{"arch": "transformer", "n_mels": 64, "input": "log_mel", "norm_position": "pre", "lr": 0.0021, "beta2": 0.99, "ema_decay": 0.999, "steps": 22900}
Rows from block 6 of a small audio frame classifier, named by matrix and row number. Rows with one number belong to one neuron. Each number is 128 + 32 x the weight over its row's rms, rounded and kept within 0 to 255. All counts start at 0. Numbers have three digits each. After the name is the row's rms in percent of the matrix's.
After each neuron's rows are labels from the 100 clips, of 14976, where the neuron reaches its highest value: "peak on" is the class under the peak. Only what is clearly more common there than usual is listed. The data: synthesized solo parts of chorales (CocoChorales). In brackets: how many of the 100.
# fc1: MLP up (model.blocks.6.mlp.fc1.weight, 640x160), inputs 0-159
# fc2: MLP down (model.blocks.6.mlp.fc2.weight, 160x640, transposed), outputs 0-159

fc1.317 070:118103162086155146062141096119112107032159109131143103143107129167141112129124116070164053199120153140104107172149187140111105085076068142133112109147164092182148144144114147134135115134148115207165191096137074134106118152171081167112129090146132098132149161133100178106142128140150155105156145141150116160165104134151157063121128119138150094187145144128097155088154134160111131137151136058200112087097118142092099084116099146101114126097167087042159131092146120170117109059138094
fc2.317 096:143117120114095126160077179184160120065120174151121106169078132168098102127055143116127121091052084184178155108181147142121134129086174098087132129133167092182128097140177147097139138122108105183131138127119113094130144125181090126119166119095082180162074145163158174107073135125151170142129098115131155185173196091161098102158113147163181172148116155086096158138109090130160129164089154091093093128122109197158125095130165127092147090126152111118144157099132098080131127173139065
peak on: G#5 (49)

fc1.185 076:130142155025118123119151090160089102147194124112156148109134073190114141114081092090135113143180144128106087151106092196088164101100101090095128131154125112097145116148160112111142113162120101205061127100107151149130129111112098180145157119106126075148149145123111099089085121115188155106151137132154129147120158138163127075099113094101094098203130188138114140128146129151068148154177112165158108028138148147228135087124116100122139139145141104074146134162089137183113120120178128
fc2.185 101:131084129146121147109090185185137118153128122137079132191133108137110113179139147138117118152080070159124166086130129120094153101105113095190067083149143160178138154130141122119160119131065113140179178133126122200121149125144169205056137142145134134084155175109155128123077062138115103142181128113076133119138082151141141129111146082101113175160158141185084087138159089127113117200106113102131137087098095144037162146149113162124140142114086144130090163178132078151150191161173143
peak on: A#4 (46); B4 (32)

fc1.203 081:097081148103190140132112100122119117052221063127161115111118089182155094115126121060113069137153148112095134139193173191117143035114091133123151084126168110161130142116120140115192155101131098127090139126121133097090140155162124179163146153116059119167128122106119158128129117114156139138115101143125130122170128199131162106103116137128103119196122106117088134122140139171092113139129116127095097049136133103174091142144133125079115114090120123082200133116127121205088139056177104
fc2.203 093:123206099136093109158123162165157165051058141077098156132089088192131049140131156113117106054125076131135168148099106095145105156096223148138137109111145138214077147135185162106137107097126123126160086161140166149120113136090105105097140131108115196099117150187150154151131163128164143134160123183137087138183139106142092136148144081144083143138157122115140146154089159112127153125120157056145090088086098129102109098078130160134141061121136151119151117128129145095111155166173120
peak on: G#5 (74)

fc1.204 074:115138128112194140114116131158098112191171124061088097133085142133171111176086130157102144161207123107179162149172123166112155139126170140136133119099157108130089118163142126138114144139110090089020118140128120116124161167124050167154114155025148177110144110067155133092134141129151155157106189139121130087149128116141058201133172145145158181118123168139152091166136146120210138148096094125138171097122130125151121110125078099104144133150123158150086100099097124096135140197155143
fc2.204 103:124136124139123111158093078137187190163152115153116115127034097122133184110184143141107142119176165094136159099096143080169100174179082147089130181109116137141110111072175155071137112111134106034104143113161109114168168083082155096112062096127119088146130110104113121163185122119148157126165203148126124110159135179142114181127144192122125131103140165119165160122111174140086115097134110131084174116117124068128134145134104135142118123083138056186157066146138175139102114090117142
peak on: A3 (40)

fc1.236 076:128092155125177161129118139119124074156199127120121128135140124094132089071067128122082149079143130138153168147084135207139066105130120143127139099093117111128070144074087107120095161131097097136067130154104133099082096144136120177128158157091051139154208136149099074083186141082145143108098134132134105080076120140149172114109099100100093123116127137171169171176088117138109126159104113111161137097140124146121184122105128102162176145139160109097132104144157105231107170142207090
fc2.236 095:161149142146115138145105140103140231125113181130108146112053122057165054113140163146163196157140071223098143116124138105124129201140143145113120104119139143136102058150125118170107161052115117148122147160152075135133099086123112144136132115085130175161163108135105140155138114136148139062123153124176092108186147153159130151110170141107097091150139164141129113139083127128104071207168133063136158168153122094096144132074124097125130148151113116069126115168128164099104093080162152
peak on: E5 (46)

fc1.139 065:167182129104076065132176137135147153020087153127152147110127119166168086167168112139152109185159132115155143128121108114120112172081137121154138103149169110105135118167119142111102117127146157047169060140149164205131144158105063117148088123142156110065110147165139172124088122106126159163227118123124119104117128090140144131140179138073211178139127206129155102114146161121186124107145144106193141138109119156114157086103132132138126125147118091092093162091080134128157156105139133
fc2.139 089:125043117164209090123170048147126057096178090166132091109107188159142112154120094121141053157101164143071101117157111095098141124131098143098096124142148138098151137092094091106141115121096173081101141146130053108130215103096155109148138162086162140107117111133123163130105130137127128159134134149074113114105153121119169177151121115168146126101055117172139117105185110132109065137153101126129147077154125124145133133123177104108132150135107168189119171064095174103093061108118154
peak on: C#4 (99)

fc1.151 076:174104109191137141106141137121134148000127163140115139127119144100130098135204162092116137115087112177068122125118158126124098117161125126128133154138120089159120151144081124129129123147143155118160133101117120147070100118181135135176199102154093140208123146171112186148159117116108140153169050111122116131116100124151181085146109119114198072157139158160115148113139123130121121168112120114165151159112118100085150107140125190120119098112129086097169150075130119207125150151033095
fc2.151 092:165157171123091147139132129128161077047107178142169145089114125126120070125088137110116101100142144168121121100202175130118124105086144134101096111141141122121108135124122131138107120116126122180162131116132140126138063120156121181125179111051138132186068146168148156128137134133128101143146044143138144124138159101123163161145091136114169151196093112114127115157115099136148105123140138085094046116118141227154149045150160113095174095144125139136157132117163107027121073133084051
peak on: A#4 (59); silence (38)

fc1.153 073:118115107154141087114101116102122095107125129156210113133141086109136091072153138105110091115130140137105114139123141065132144217141065058122151126138146130167063124151184138121171129138060155082169048147134173133078145056126190153104095101135160081119131097165064155137133107127101148106174144128122090131079121120098175097138101105070082138122123170137172140158127120143072135152106124091158107098122116167165139118143148094130132169145075079075167145180108120188110133071143095
fc2.153 098:132114133140116200146168123147161168100139146109072143157151138077134086129112151110176092182117112191138078115182049149114134191115184126130133116165182087155151039135092109122116133107148093117124109155110101127069171190166096120185116162105140161049152111117121157166060104162167117084089112176141051111096120129123065151115143135127097090152117151125143129090141118128141150113147067132107109108154124159067092137065167084107122152155146128129126165138132088150145165167147129
peak on: D4 (46); B4 (27)

fc1.208 072:183145142188118140088109147127159183138083157189093119110142199094123142143153170213135177127091134139158112104134107161153125170117192210126127156105059155129136102136081106127079136125133145102164161130142149106164119103134116110104144109101075173177146116150158103171132157138102108129056116172135141101127099108106072202132103155134143155074115103141112150095137120090215138137166099165153155188134125133073101142134132154142138110101159150177108119138141144067110116213079140
fc2.208 087:106126081071106078122105150037154104171117168105237128039135188096127148159154101103106184107156116106145115149117152102166130126120075125123125200101068128112151197123128138161102094129110132110093084113135153075140081083141153139119107132112163079152180124143093086097142135164092125090105130126159162113114162125108114047108117113193132166155096193127144119133104086139162156127136106132124144157135162110204124120107130104175150129122096138131129121134161163098169083152089167
peak on: A3 (72)

fc1.4 069:123158139128150097058114105159106102142096114112095127125126165152210152151126152156104181131093117139190113166129108173148107177137173216118130110128096108097101090125000144117064153084109117084140130171143156099190114101118110118086135116078121154113152129151127143132103153142123111107125170167144140113133115081154026206117155133134132148118099183129138142170125171125150123084181101161154171075111121161110097143094117121125146123153145131174109125112121152129146141202092094
fc2.4 090:173088188096107119063201118112137191129084096108168104094128167112174167144127122150104154136107154065159104132105154135154123138125056155105102176111143072076122179071126126134108086129138158059139103098104128114133107119080109126086105068114154102166114102086110110130114101083107157167144122117087142129120081163134140115127128080130150168137130190185176140123065075140116176119118086149103134150138123130164121154097073138176121157074064172161079126121100146130096050109169127
peak on: C#4 (100)

fc1.245 075:107127155102185185140116087130095122150199078151182103134126100150184087097137102085095081132150128138119125143124194168161146124106099104135137102104144128136120129098166144126165145125140133178098148148147143098091140140134156218115158150091098116151164076074150186113079126106146125154111121131120114096124109168155144088111126116112085172188123158114088140112153139148116136174133126032086069067142140135162077122148110077073101108136156099053197111190116137190106132093167098
fc2.245 086:115102100104108117156113163179189174153088145096072163156143151133119003138112141099182160065147106128110135100156085102188115166102171146134148144129150132215108079146131125106121117076071169142151070090148082115109195147121048164103114133093157135108116140133148137121162108121165144110163157166160090147132137152126127118121154118148113127169171138141113157173104123131142187180100100121159114127050114124108145114109146140137103162100145072131105140160197128115089179174125091
peak on: G#5 (39)

fc1.170 071:119139136095134091165095113156105142009086139104145112086126120173183196142107104130113115152097131152120133092112106254110149124086163142126119131127115145118185143048109118088110143154161077171114143134119146102177153073120142122167122169106140161148153145099171123121122151129139130159128093132159123163170148190145087199122118132133173137223126130113084074062134161161131121145170110178128161095165148105187135159143123119120150107120157126116129122194128129145124146136140068
fc2.170 097:115119142134145141133085191162097119046121105088110136096174134150071131136157107072102107071123085148139197130137107134157150065080079131161169161132127118134152141085115162117148106093102181089144125093141171135094176098138142190098135167163116086097202147080153069135191080137125113146118087142074167128140103138147153163149113094140122154206208154154128104150176145130107125120095114113157130172086110154118134193197145133154119120090065121160074102130152130141124123137140146
peak on: C4 (35); C5 (35)

fc1.173 072:180182111075115110112116136165132194161186147137027106095125137160126172174072139169130159172180125118134120157146063163123169105157184190165159183111152142083144133175116113135072099136133093161106117109126123150147173134133099072156124083116122160121139143082147053112085096124153137128104076138120132139147141137144054144164169103149151154136167149138135096106131089085195149079185108172095130191142155156159108099136132153116120126107101173166104140109114148072120138117090145
fc2.173 104:102107089094126097137106086147139048233132128140143080100166159158057203114187074133097144118159160093127145076069139109147122079170042128147089173163082150128140166102119161131171094146088134104135127099128120120189139082118175160109125098137150093154154137118124107139156067097076084192162131110083161159118140114098115098116100130155161163136186136131121087123162096127080116120093136149126158096130134125116139126139104163145134140068098097175141114146131160113174127080078144
peak on: C4 (29); A#4 (26)

fc1.8 066:151199109097142138102129119154152093169131093061124108134128180117081127139073147130124130135180148135197102133114133093147060158182133119173153159098166140142101131165176084109077137139102128154069108121150084182187227120133169163121108116099190119134168161141074099056156121116126176114101210134135137150106112098163194119138170113139097193116140124145135139168158149117144140136088128130164186107091116159120133115126118103107100116197080121128090146080133122131172114158158099
fc2.8 096:145108123160134148145127076199161219138147120105054128142095152099145226109144129169111161140108135130153112084215170113104106135140089119126103154148175152158141094114109084115141141128170118094113176123060066135100153121091139137144085102104145164135138165118119125171176066099105134165134159161113092125100093142143137213138163167189167138127129174163135165139127138140088128099147067159084128190177132097138109161118124146120121113136132097143092086142140143190137146052157145
peak on: A3 (49); F5 (28)

fc1.593 069:128190121099098075130136178154143119000115166114081123110076182126127099128187101122139160127114142170150152137186143175107207181135152165112105094132135157129145120147059108158138142133120099199120118125156149123125129077179081134142133092191110127152141127111133129092134173139129149108152159108118082174102142092126107192120171143069170141129152165167123138118145130107169140149163151176218210156128131124128132125172082136120141115141150114088096153117103120140139130138087130
fc2.593 097:113028113100146105122063075129125135092159113142175106135121137107102159124122049130119084140089111165100167070150104084170124085090077175157126077143099136138132081149096119072113129102161078160132139102155103112121246111133227132122169125106144092122189116099111116096165084134124065139118091132069181131134128101179129150170169161076155174126084105154136147112122125136083106111120117123134099141127134155132126129142154135138176089106176105136083127163137134113158158156104111
peak on: A#4 (29); G4 (26)

fc1.435 078:139158137114115098144130146121109153062078129120095188132124157124142167119170131188205165128049149133127116132086062171133113193115138158136112150158130136129087083130140163142122113132117113081162095116103179137122091079112093070110136135098167132081142149124154139127121124124134158137189160149146129126128131081121106162133145105128193105102101187134116154160113120125190148131199158112188160215129125179094143090119122096177162178133094128191087089076139124071152130161043118
fc2.435 090:075079159154130117138129180062142086055171120203146120110114138140135226075107153132116125167121137106099149133162176152147116110183087145114140133138123099068109135152217084118129134120121105087100138117147136104147174084151155095048133069129110094140153120092109141126046119118076152140100102086071097133123118156126113147137104105120129120135074185088117150103166142128107112127103119144094116102192133196145143105104122124077156132116119157146129117120119128081213084155085167
peak on: A#4 (57)

fc1.82 103:068126125076148132127129081143153111098221133084124126124124062177133121109093132061108056138179130107095119164170127170128114086077122107127121116115177094148147145123116153116157105138143100210020142145143122115107127142139098171181110125110133105174155153090125142068148114121173137132106136131123117124143116160151093130123144125098128129189131114136104145134129139172136139141078105139108083079127138139202126105171124091118115138137143156064187137147133130211133172071233101
fc2.82 089:092099111159131109142115202189132122158059120165064140184067122164098092118134150119079066094106122109132180121194143116117099174119149134117126132117177111193096029128147148078127115109123091174159133144105145113099150106118195138104130121090043147098120142125209177151098131117169083150134159145136154124152122134155153171118127135116114122155148132119096135156139143110141112167137159111141109117094045100064180131142140118150098152128171120134169132180138132147116157108215092
peak on: C4 (53)

fc1.410 077:123159103140104129129098135149118127162052132097117167171126136087118168134122137167189170158076114128134133123104038049132073165163167112125105168133123136106033084178185142122096130114084141083149081145105140144141102143116097129105141115101178112074110133134092108107167128120112121107131178112111153098136123078118094217149180169162188130065108157118157142184114120096168125150112123128140162135159133177114158092127133109172126131137094180185069118110133131048147130160109155
fc2.410 087:122099182156155134097179147096101109132150134152118124121080142092138189147113188140073127179104128108128099100126133184105129153202099122089121146101097095000133122105156143129132139158077078075114140162109213142112125102162142177096092124155121098159151145096113115144107129094073140126092165091155124103071113124085145172120117143117136092142071171090101120086156151132146140116113147205095167109226148129137155154143105098141135090121109127126137094124112093128119115159114099
peak on: A3 (51); G3 (35)

fc1.205 082:137117126122173096123145096120114173012183157159161104101143083150146132115155144089150054107169129132073130129160168143117123130121067103121130081097130113130136122129176114109184124137131155117138098122143139143096125172132157153173150118150076122156111132096135174143113091115113113133185080124120115092129102212148131039127102109108119110158144178120091153092144125175127117122140122114200050091106126123161087110163130150129119142135069072081190155166109127230095146085118106
fc2.205 092:095081124102131119159131186150136077063098135105128157168167116152081083163105120080170073096132130163102141154143083132117131082078213116161111122120150174156083144098141112143138094112124136110141110146123095135106161169115115113139172202113154143120135108189154160136111193160131147135141081175130065102185169126126107061125100106157085107146065079132144098170181115130130135152113130074133112081068112166099095063131186108073119127162165136137145193113121098103099145146133174
peak on: D4 (35)

fc1.163 070:128152146118141146119097093134127076064060126120176114132105107132140113103123094101136121115103124162143120132064143114154160146081092117170133108133117125172127139114107127112150146141123116218105181150155138136121139094117139183116154154123167063210231121143084116102130135116102167115144130113132125179099124087118174112124158126077075133186138154137116147130133160176105146173104082070234180091124118115115191117149109104118113108162157074044128134167125117164144096179080096
fc2.163 104:156063108153124149151102152178145196054133137101112167151107086100139123145104146148149102111064113201120141081239146145140115160104130128124191077138173111156139065166085147070122144105149143166151129112103051118115178149178111170075110102074121179061142141099152135110114090134117144082099081131111162139154115142142151160168101090130148131144129143166069189162124108147139136179141099082114101168105117194127108152160153115131145103120138092150095093140156112120119165104134109
peak on: C4 (42)

fc1.288 077:105178148056115169143134109161118148159141108104087107143114133174118179180000143141192069169181158085192105136158107110135086129106051138137152119110147128129105115136179116124101086113112100100052128124167117184162133166136064136123092147149209107104118161097137126067140142124152135150149200128132128141167125168095090171132138133129161134147155117113146094122149138148150125124109132144115088080132140170146089064103136123110124110154139149129118114133167123068150151118142123
fc2.288 097:110142124165171100110158183194102097174125127155057082183105201185066202110163110137105110134079158142153105128110147176104112103165127122093082207127090121123138088105161112142175138143090146061101135110112098143146129145149191116124110132156127112160111111122165149167071118062076157208139135173078148127108097152103118143146116145178162154106147119133118176142190120131129158138110158172122165121137109076131130138148125148146081141097150130182146096098104135196088089149150148
peak on: C#4 (28)

fc1.445 070:135130161097155165100115105172099109194107140116152123178158112148170164137050120102056149107122128134102140118151082176134105104086156140105120122118146119107102126087042145130108176144126075157111152158151111073125085182118098138129169110116087104168193132156119075131117123134122152065172125131140140141167102095146051124116137149138152095161133172097076165133118171144124118158107130073185107071146155143168136125106122093158143106149169148120119117199105134220114147223168104
fc2.445 087:142084157091077152125174189148124122136108162133142120154112129105181101154133160100082148107078056102122142120119141115128173120103094092172109097116127091075072125060150151129127090123055154081171127068137157140139141116163111183110110120180156085123134159068172103168149106143151160123112137089103162124127075119167136090132107116161136151169174139159123114166129102133181138193123081099113179103081115133108163169141072129132129188130050099078092163185146091114070132119172107
peak on: E5 (68)

fc1.624 070:114118146112200130139148134156088064166168076092114127106120160159165107131079128123071119126191098094104169140192110177117094114102138166124116120159189089122153102169056142103108178099168080120033175165121138126158136155147059171125099142026133114146162132140128086122092141119168181114073144156120127131114156147160153136104165143121142105143096119125106125145153157164133153142150105149023149081097134142165099153097141153126106106121122172130154132101094122144130149159197120
fc2.624 094:131183127150103134097133083133144215121132066144125122100059148135139143106182105139117153120116118091130144125128142083159124095106148179096126148114185122167130140141128142074117176114068147062130122078079143159167102137100196159057122103082155116126151128087152127143135071103183152139129169095106160156085112115158096125121117204114156144129165148155179177115067148128068080193163129110132150132048109090096156150135107161168122148110114106125085107125090140170070111113178096
peak on: E5 (32); C4 (28)

fc1.217 065:122211110078153118137109116137117160062106082157088120113122140192155126148115141158095182091172111118182133150116110225122120115085138173144127088095142149130129125101028141110110155130157099160089133161170136103176156110130131130142142136126129130120192153083170129130125122122163120150102156134152130134168125222141040156112181105126099151155102136134052110115150121154152150108152124181161184083105146100152136150115158124058121078126204171166113113105129125109139122155101083
fc2.217 093:149077133154110135123103140145126169095155115090124118107159106172086169140193125120120101104119153094122144159107152092145135091116110124150146186135099131155121168110135162082126105126089187104168172060116131093148132091097156169028108107152131131078162144106144103159171119097050121198145122145062160112138124169104192088141135086173140168164142188146173171123160134128091141151132114103153178129045126124150122161173118127160100131075092122194098093133111135205134085154116146
peak on: C#4 (98)

fc1.522 065:129071114158125176127118112130151074163079135095152102147137114117128142131080134115092109102175118130155088105111192140138054166073051098148135142078056174132140169057117101118135123167144141107106152139184073157154149126103163170116098153165216119192151122136121126146160124161108098111101113100124131150137137131115173082130098120143050109129145060096124099115123177163069118114066072115102069087148105112122134159131141171151113132158124136077143137152170133153107143171066087
fc2.522 086:162144152146131161120209163151097180110105117126092120151136111117148138160118134128182136090148164144144082146199136169090121113083175087128110130142178136163134132115043124157126109161181167123108154167154119101108114215141127126173101141171119138125091123104154107141105159122185185111130085186167136145103084162136097091136082132129122140128157034162120188136099096140161155100133105093156113155149123099151080165139103066146078166184180128086101118122131190143054140101149146
peak on: D4 (43); F4 (25)

fc1.241 297:130170130064141173128129104197124091149155149091160126128129094197078111122096127110160068135202130085127137120140121112128109030125107155124125130135105134148090134132151127130176146122117168129103141123162130121148076125118113102116095129202128063159139128116051105083124130130124122128086098131129126083165134139127094130134108131137078047162125144132073129086125152213164126173120134173162114094141053163180169089187132154198124173133135137123188129133128125094120185063162121
fc2.241 130:116100114143145137123136153182155142142119106118107102076149131213151069121134115145084143108146132171119140133124102119127133120141166133146157132137127125159074134130113137108145138127137151218218124129129139137132073129128123137118133121120113203073116133112235143123138115130148127124120106119114137131113125146095137124213138149144092133140106129133116147155138137000127119171150135146132113135094255080046134143134135124137118120136114127147128140118112162179126121127177135
peak on: D4 (32)

fc1.368 094:105110135091144152139154112156139114099208119111118120148140039181131122137088114090091078147185113096098128161171152147141092098049141092138117143141178124141147150132075135113150119162143115205052151137162121109100108170134127138172096107114156113157154144075139141088127127131187165127129127137119123100137133172154102123113125133098123131180151118135113171132122139170106161121094108118088056096136149151220136096168123103130150131162167147075188137114154144214133190090221106
fc2.368 092:099113137133126142106127165181114067172083098197048150182129095207111067098140140112108082095158115147151123080165173094137091176119105163114069131145149104176119065160162144079131126109093149169164127142094108100111165101117190141101133118107080130112126136112214156112133094125150116169111170121149101115131117132143129118099149144084095129155137075135101129142116109112153103192157132121194124084089062066057163150131134162146072151119161144138129131173101131140109156093168102
peak on: C4 (50)

fc1.253 071:136180125069129102087122143129111159139185118102097090122121140200146132136120147133166056217214121092194136153196119117131159081148116153127118097123131107055151103165148111121139132097107118117089125111155118182160203174146109167140104079106082112066113125071119140054108112135161152140115155138129151128144143117152121157134166152126149210151137158104135104153136138118204103095113128155128137091119133177117045081118118158102101117144098131079130140101096136118157127073183142
fc2.253 086:108067078095162108143090098182098118211148094154112080165087211191077196121152077138105099171092129074133131140076135113107132143145113132085117138141124177137125097139114110104142138128108093072087113139072073133176185093097134063078114106104148172153141122170123177120123142113136085182146189140117127191149188098127108144125130147152160155109113153117159170098155161123076098124129128114063153145166114087149158147124152152162133094130126093203136156115096113134109127101141142
peak on: A3 (42)

fc1.341 065:119107161124125108109130112154066112130154146108132081096127159173198171160100134145088123136177141128113125149131164244113163150097167130122142068064128115153103172105058121134118136177151101036118142125173080110129119169102096107168167123106111155139114102089164209165119132143096119149178110139115126117183123175147083098145121146134140124193126175153064130117147150117169108107102152067142057107131151121164088115115142120131128130140139099141125121168151147179101148187055097
fc2.341 087:117096123092121121168091128150176150144134151137168094106128142154135131165131175117115132085159121063106179102108129124146157069079075131196082124167113156154072125086162122143151088076137161034135129075161116116139184155105068062113167189107151074129092129106135123118174149112148166138168123103074135126196162156134127069124089108142207170174140109108149120136112093126174135156089094092132127133069124142129088095131134118148130135142079110091088155106136117088084134126055151
peak on: C#4 (72)

fc1.361 307:141171132074146168123128111212126089158155160105161131126130101195086118125116124106165063126218127081133121125144119102126118032127114159128125152147107141161090134126147128130167138127120174132102140122145129128140094146123115100114099130198126069167123122118044119061123127127129119121094118129129122066176134146134094124131119124163089059160125155133062128093130153200168131176123132165165116098131040148187161097177122141189121186101137128113183129148130117099121183079166124
fc2.361 142:119112124138161117131131127194139135148109111115114106109147135216145069143120143132091142123163122159114117115113097144119134110150160120143133143122112137148068130121125131118141147110121131208196115118138132122131116131125129124120116124134105194102137120112225127133133131133156129124119116130142126131133111140133122121206128144144113112131129133124125112129109131000129143141136129133140117148082255089024157134117132127128113125138115112142120121100116166164148109138151125
peak on: D4 (26)

fc1.297 075:112192119123098146123095120139122151159118148152094142106127162122115173138121163129193118149101143124165139150120092074119127187099155123136108125101137122098071159177135118139163159124085094255084113160161168115080149149125082192119142138102186113157130138078130130096115096127120119130153210122131123125129123127103062146129135143106135198141125189121133130109111126129223147129102129180139170150148142134132100076134082107132143120116113165156111098175120137131163092212142116
fc2.297 095:082023143145140142168139168140179062180136129161124162180114107125134255128167143136100067145141171153093196118138139095177108167165076093185158163127096107124141112172156136122116091147137112146099135111116136116134180107128221135074091163151120079092159107135142117115116126142081120148097144080124158115156158121154141170127112143092142117178148171157143141141161173145055116157123140137105136124132123132115154140132114132163110110060147122168143123159135079148162179144163106
peak on: A#4 (44); A#3 (38)

fc1.243 080:154084138121132133137139124114121129064094119143167129125148125100117087131141116102167132036103157164148143103068185109149113169105080080118135187130091098182137131117113141111190129121158156025142084116134158109108121081117234202099140095153136114172127147180141187148100155122117170119126072140128107109079109144155157059138080115148119140120148140105152158107113146129096148134152103093195073187107123148159204135150143150137159163129157108108133140174139122164107109153086098
fc2.243 087:087152154165041161089122150116159117096168152125080138179198102083099080138055149104153116086116127194082150105203097183083150111132143101141085140126141165168186167138123078125168148130147156100122135088092091120123123162141123138165195117141122149109080140081105129098104152173126149099111035117183147165161132132125141120145096090113064105159118109114072120127143100133134141160124124133155113122087141176089083098138153106097111150134130185120062155116173125107100162078125161
peak on: D4 (84)

fc1.350 075:113184127152175171115105107145132099194147096136136103149145183108126085133176120126119141089102102140183165139071160112164116169134155101149116084129133113128073123163121147115167176086115149087136171185147155087151126130106197161101122143052140094137179097147126193090103109118116143131156226117114131078088105097162116158113188153133139146081108195133121144155126151112147136167120118040201114066109115135092130118180121054082105134164154122169141116123132114129174140160116139
fc2.350 091:200046175153104112115106106113165233145126142115124159117086163076174115129164170137140146144111145104113092088206129082140127186171138173143170127113148092117127124140143105095112099101147166076119116129114098138089158119090102082097106087098181117080136117087105158179167114135135154127113165141146078134140136163096178156144210117121077070094067119114139141169068188146165134114113083133135128121128135122170111094103107114130090135137174090104107125119095117195101105120079137
peak on: A3 (41)

fc1.398 079:153190132122135127122123141148101135197100202135095111133111173127154142136166117195098172155111127125253145122161132228134135161096203155128133146086065160105136099119057129139107158138142159172143157143180119129148133152119130117135128152150076170111156127114157058132117151121139136120108116121116114092138093055138060215114148132129178204072118118127125130127122144097192151118095110114150139127115131170064086107105132128129129101150183140152092116141154127115118112166126140
fc2.398 095:130046082108131113078148143096115094220150101107187102092162185127079158095172092113126140164117127062137105112100128080192124182118047131136148146119092146108126122152091154130108125126092166136092130110140093099160204106135149106092097093145166119174167117088095123133180133124109133166115152144125151100110117179149114105138189140144135167095128101118137167148105141142124120133164125129119162142099143084222148116087098125183119153055075101158101153178113155129087127169076162
peak on: A3 (52)

fc1.465 089:096099147084154152126144105125130096102176096125173106135139051132100102092068113070135057110142139114113144174138174158131092094066050096112156109121122120133154147116138134135148123134108125073073110155127136103109097096116144210121095110150141056127178141130142164066140145095129152120104182121143115101132136181129139126128133129121085134159117150145135131154116187178078131162131098089119048088139125136165189109137126055114131148138107130082159131189141120189128145024186113
fc2.465 112:095135125171104142122124169143127163084080151117049144170095085128115079110093141109132157098049053132122136153178062120060115214136194131056148163142187137122130040150098166141121127112115098104135092186128083133094119153198104123118096168172105184087139146127142177137088131147183122102083124126177126120160128110153152130153132148125114111132129110115103161099142089121181139191112089129104105115141094117096086129130156130131077140141162125076134133146120087175125124160161142
peak on: G#5 (27)

fc1.622 068:124204141072103073102140130163069152144067138116087114159152129171172148141140117167170123169146122144185129170106098190147137209117168133132129130113113132051077070137094110122081153118087129162189084150150146132183177105138098114082135118068116145100146110157121112068085144132109121108150167124124102090129131074160095176136165144114163163121119206136132144148145136123136106116141117154170208050133127201137058113147131085133103112156159124129110143173118144116141102146134129
fc2.622 090:172014143112145130105173148162108148175167073120150116094191206118138176160149112140099111184092133132109108056139097136121106173138068105112149179132134108039155109079094129133123115163055147102137131126108137146114189144110139180094103151109167115104152114079113113137128071111072086187108140131065121130067094104089112132122112109130128146152117186162162115104130088150120131109113115171104145106158119147131153166166143117096103131108064139172106182131115121159083099100146131
peak on: C#4 (85)

fc1.424 063:165126132147169165130096114135097085158140068149165112125121115104134109183129143138050112052136127126094115165031201099151092134142189073157124102085115135144142135110124152130159120110131107064103159094105140113145111081120167151124098113117145097192183148166157138100138098141151143150185131141141121135108120140137187083159087097122065100108146175103140157108155143149144131151164138073152012063113118131125193146167121153097172168152119111177155096112110113139175160136121110
fc2.424 096:122187170183092126162084070101216156130122152085075164128093092101125125081172159126150200066153112175126122120203133057154145148171102119138126118140169101165142160117176099116151131064192116092113146122100101084064116138093069136131172132110179122099125122138133145166148159116163153114132133149142140142159095161144159119152188136132091085089115101122108126166123107130207140117105101138114105125081124149138116130101117138113096158146186091100092099103056146146155091140117187
peak on: D4 (78)

fc1.638 072:122073125120207164108093120102159129143188066178145089131157094144140090150109095106069099101165132088092147154123193144143123063088119080175158099125180125170143201108150129128187178145165107093064149151118146111090127155165117139158142163101119104132139141056160129142131109126135107138146087153117121084129127196116162082142131104129100158167137107128123121125120106146069160120095120096054056082126144113203122110108128064121116159106112156126177098111133114187114134124194121
fc2.638 085:118172097179062109125123152117177136138108129141101171178088059177170038095156189132136122081195127116106141155078148095134114115148175156159083128165140132202111132133189128088155136133138167082138121127152104125133114125063136112100163166103113136083113147143138138116107213098147166115168164150170117144165193164118145080113130127125093088131149105133190146143146113105140161130139174083159146111037112112055128109086141151101086151094158142086151108096115124137093155115138135
peak on: G#5 (67)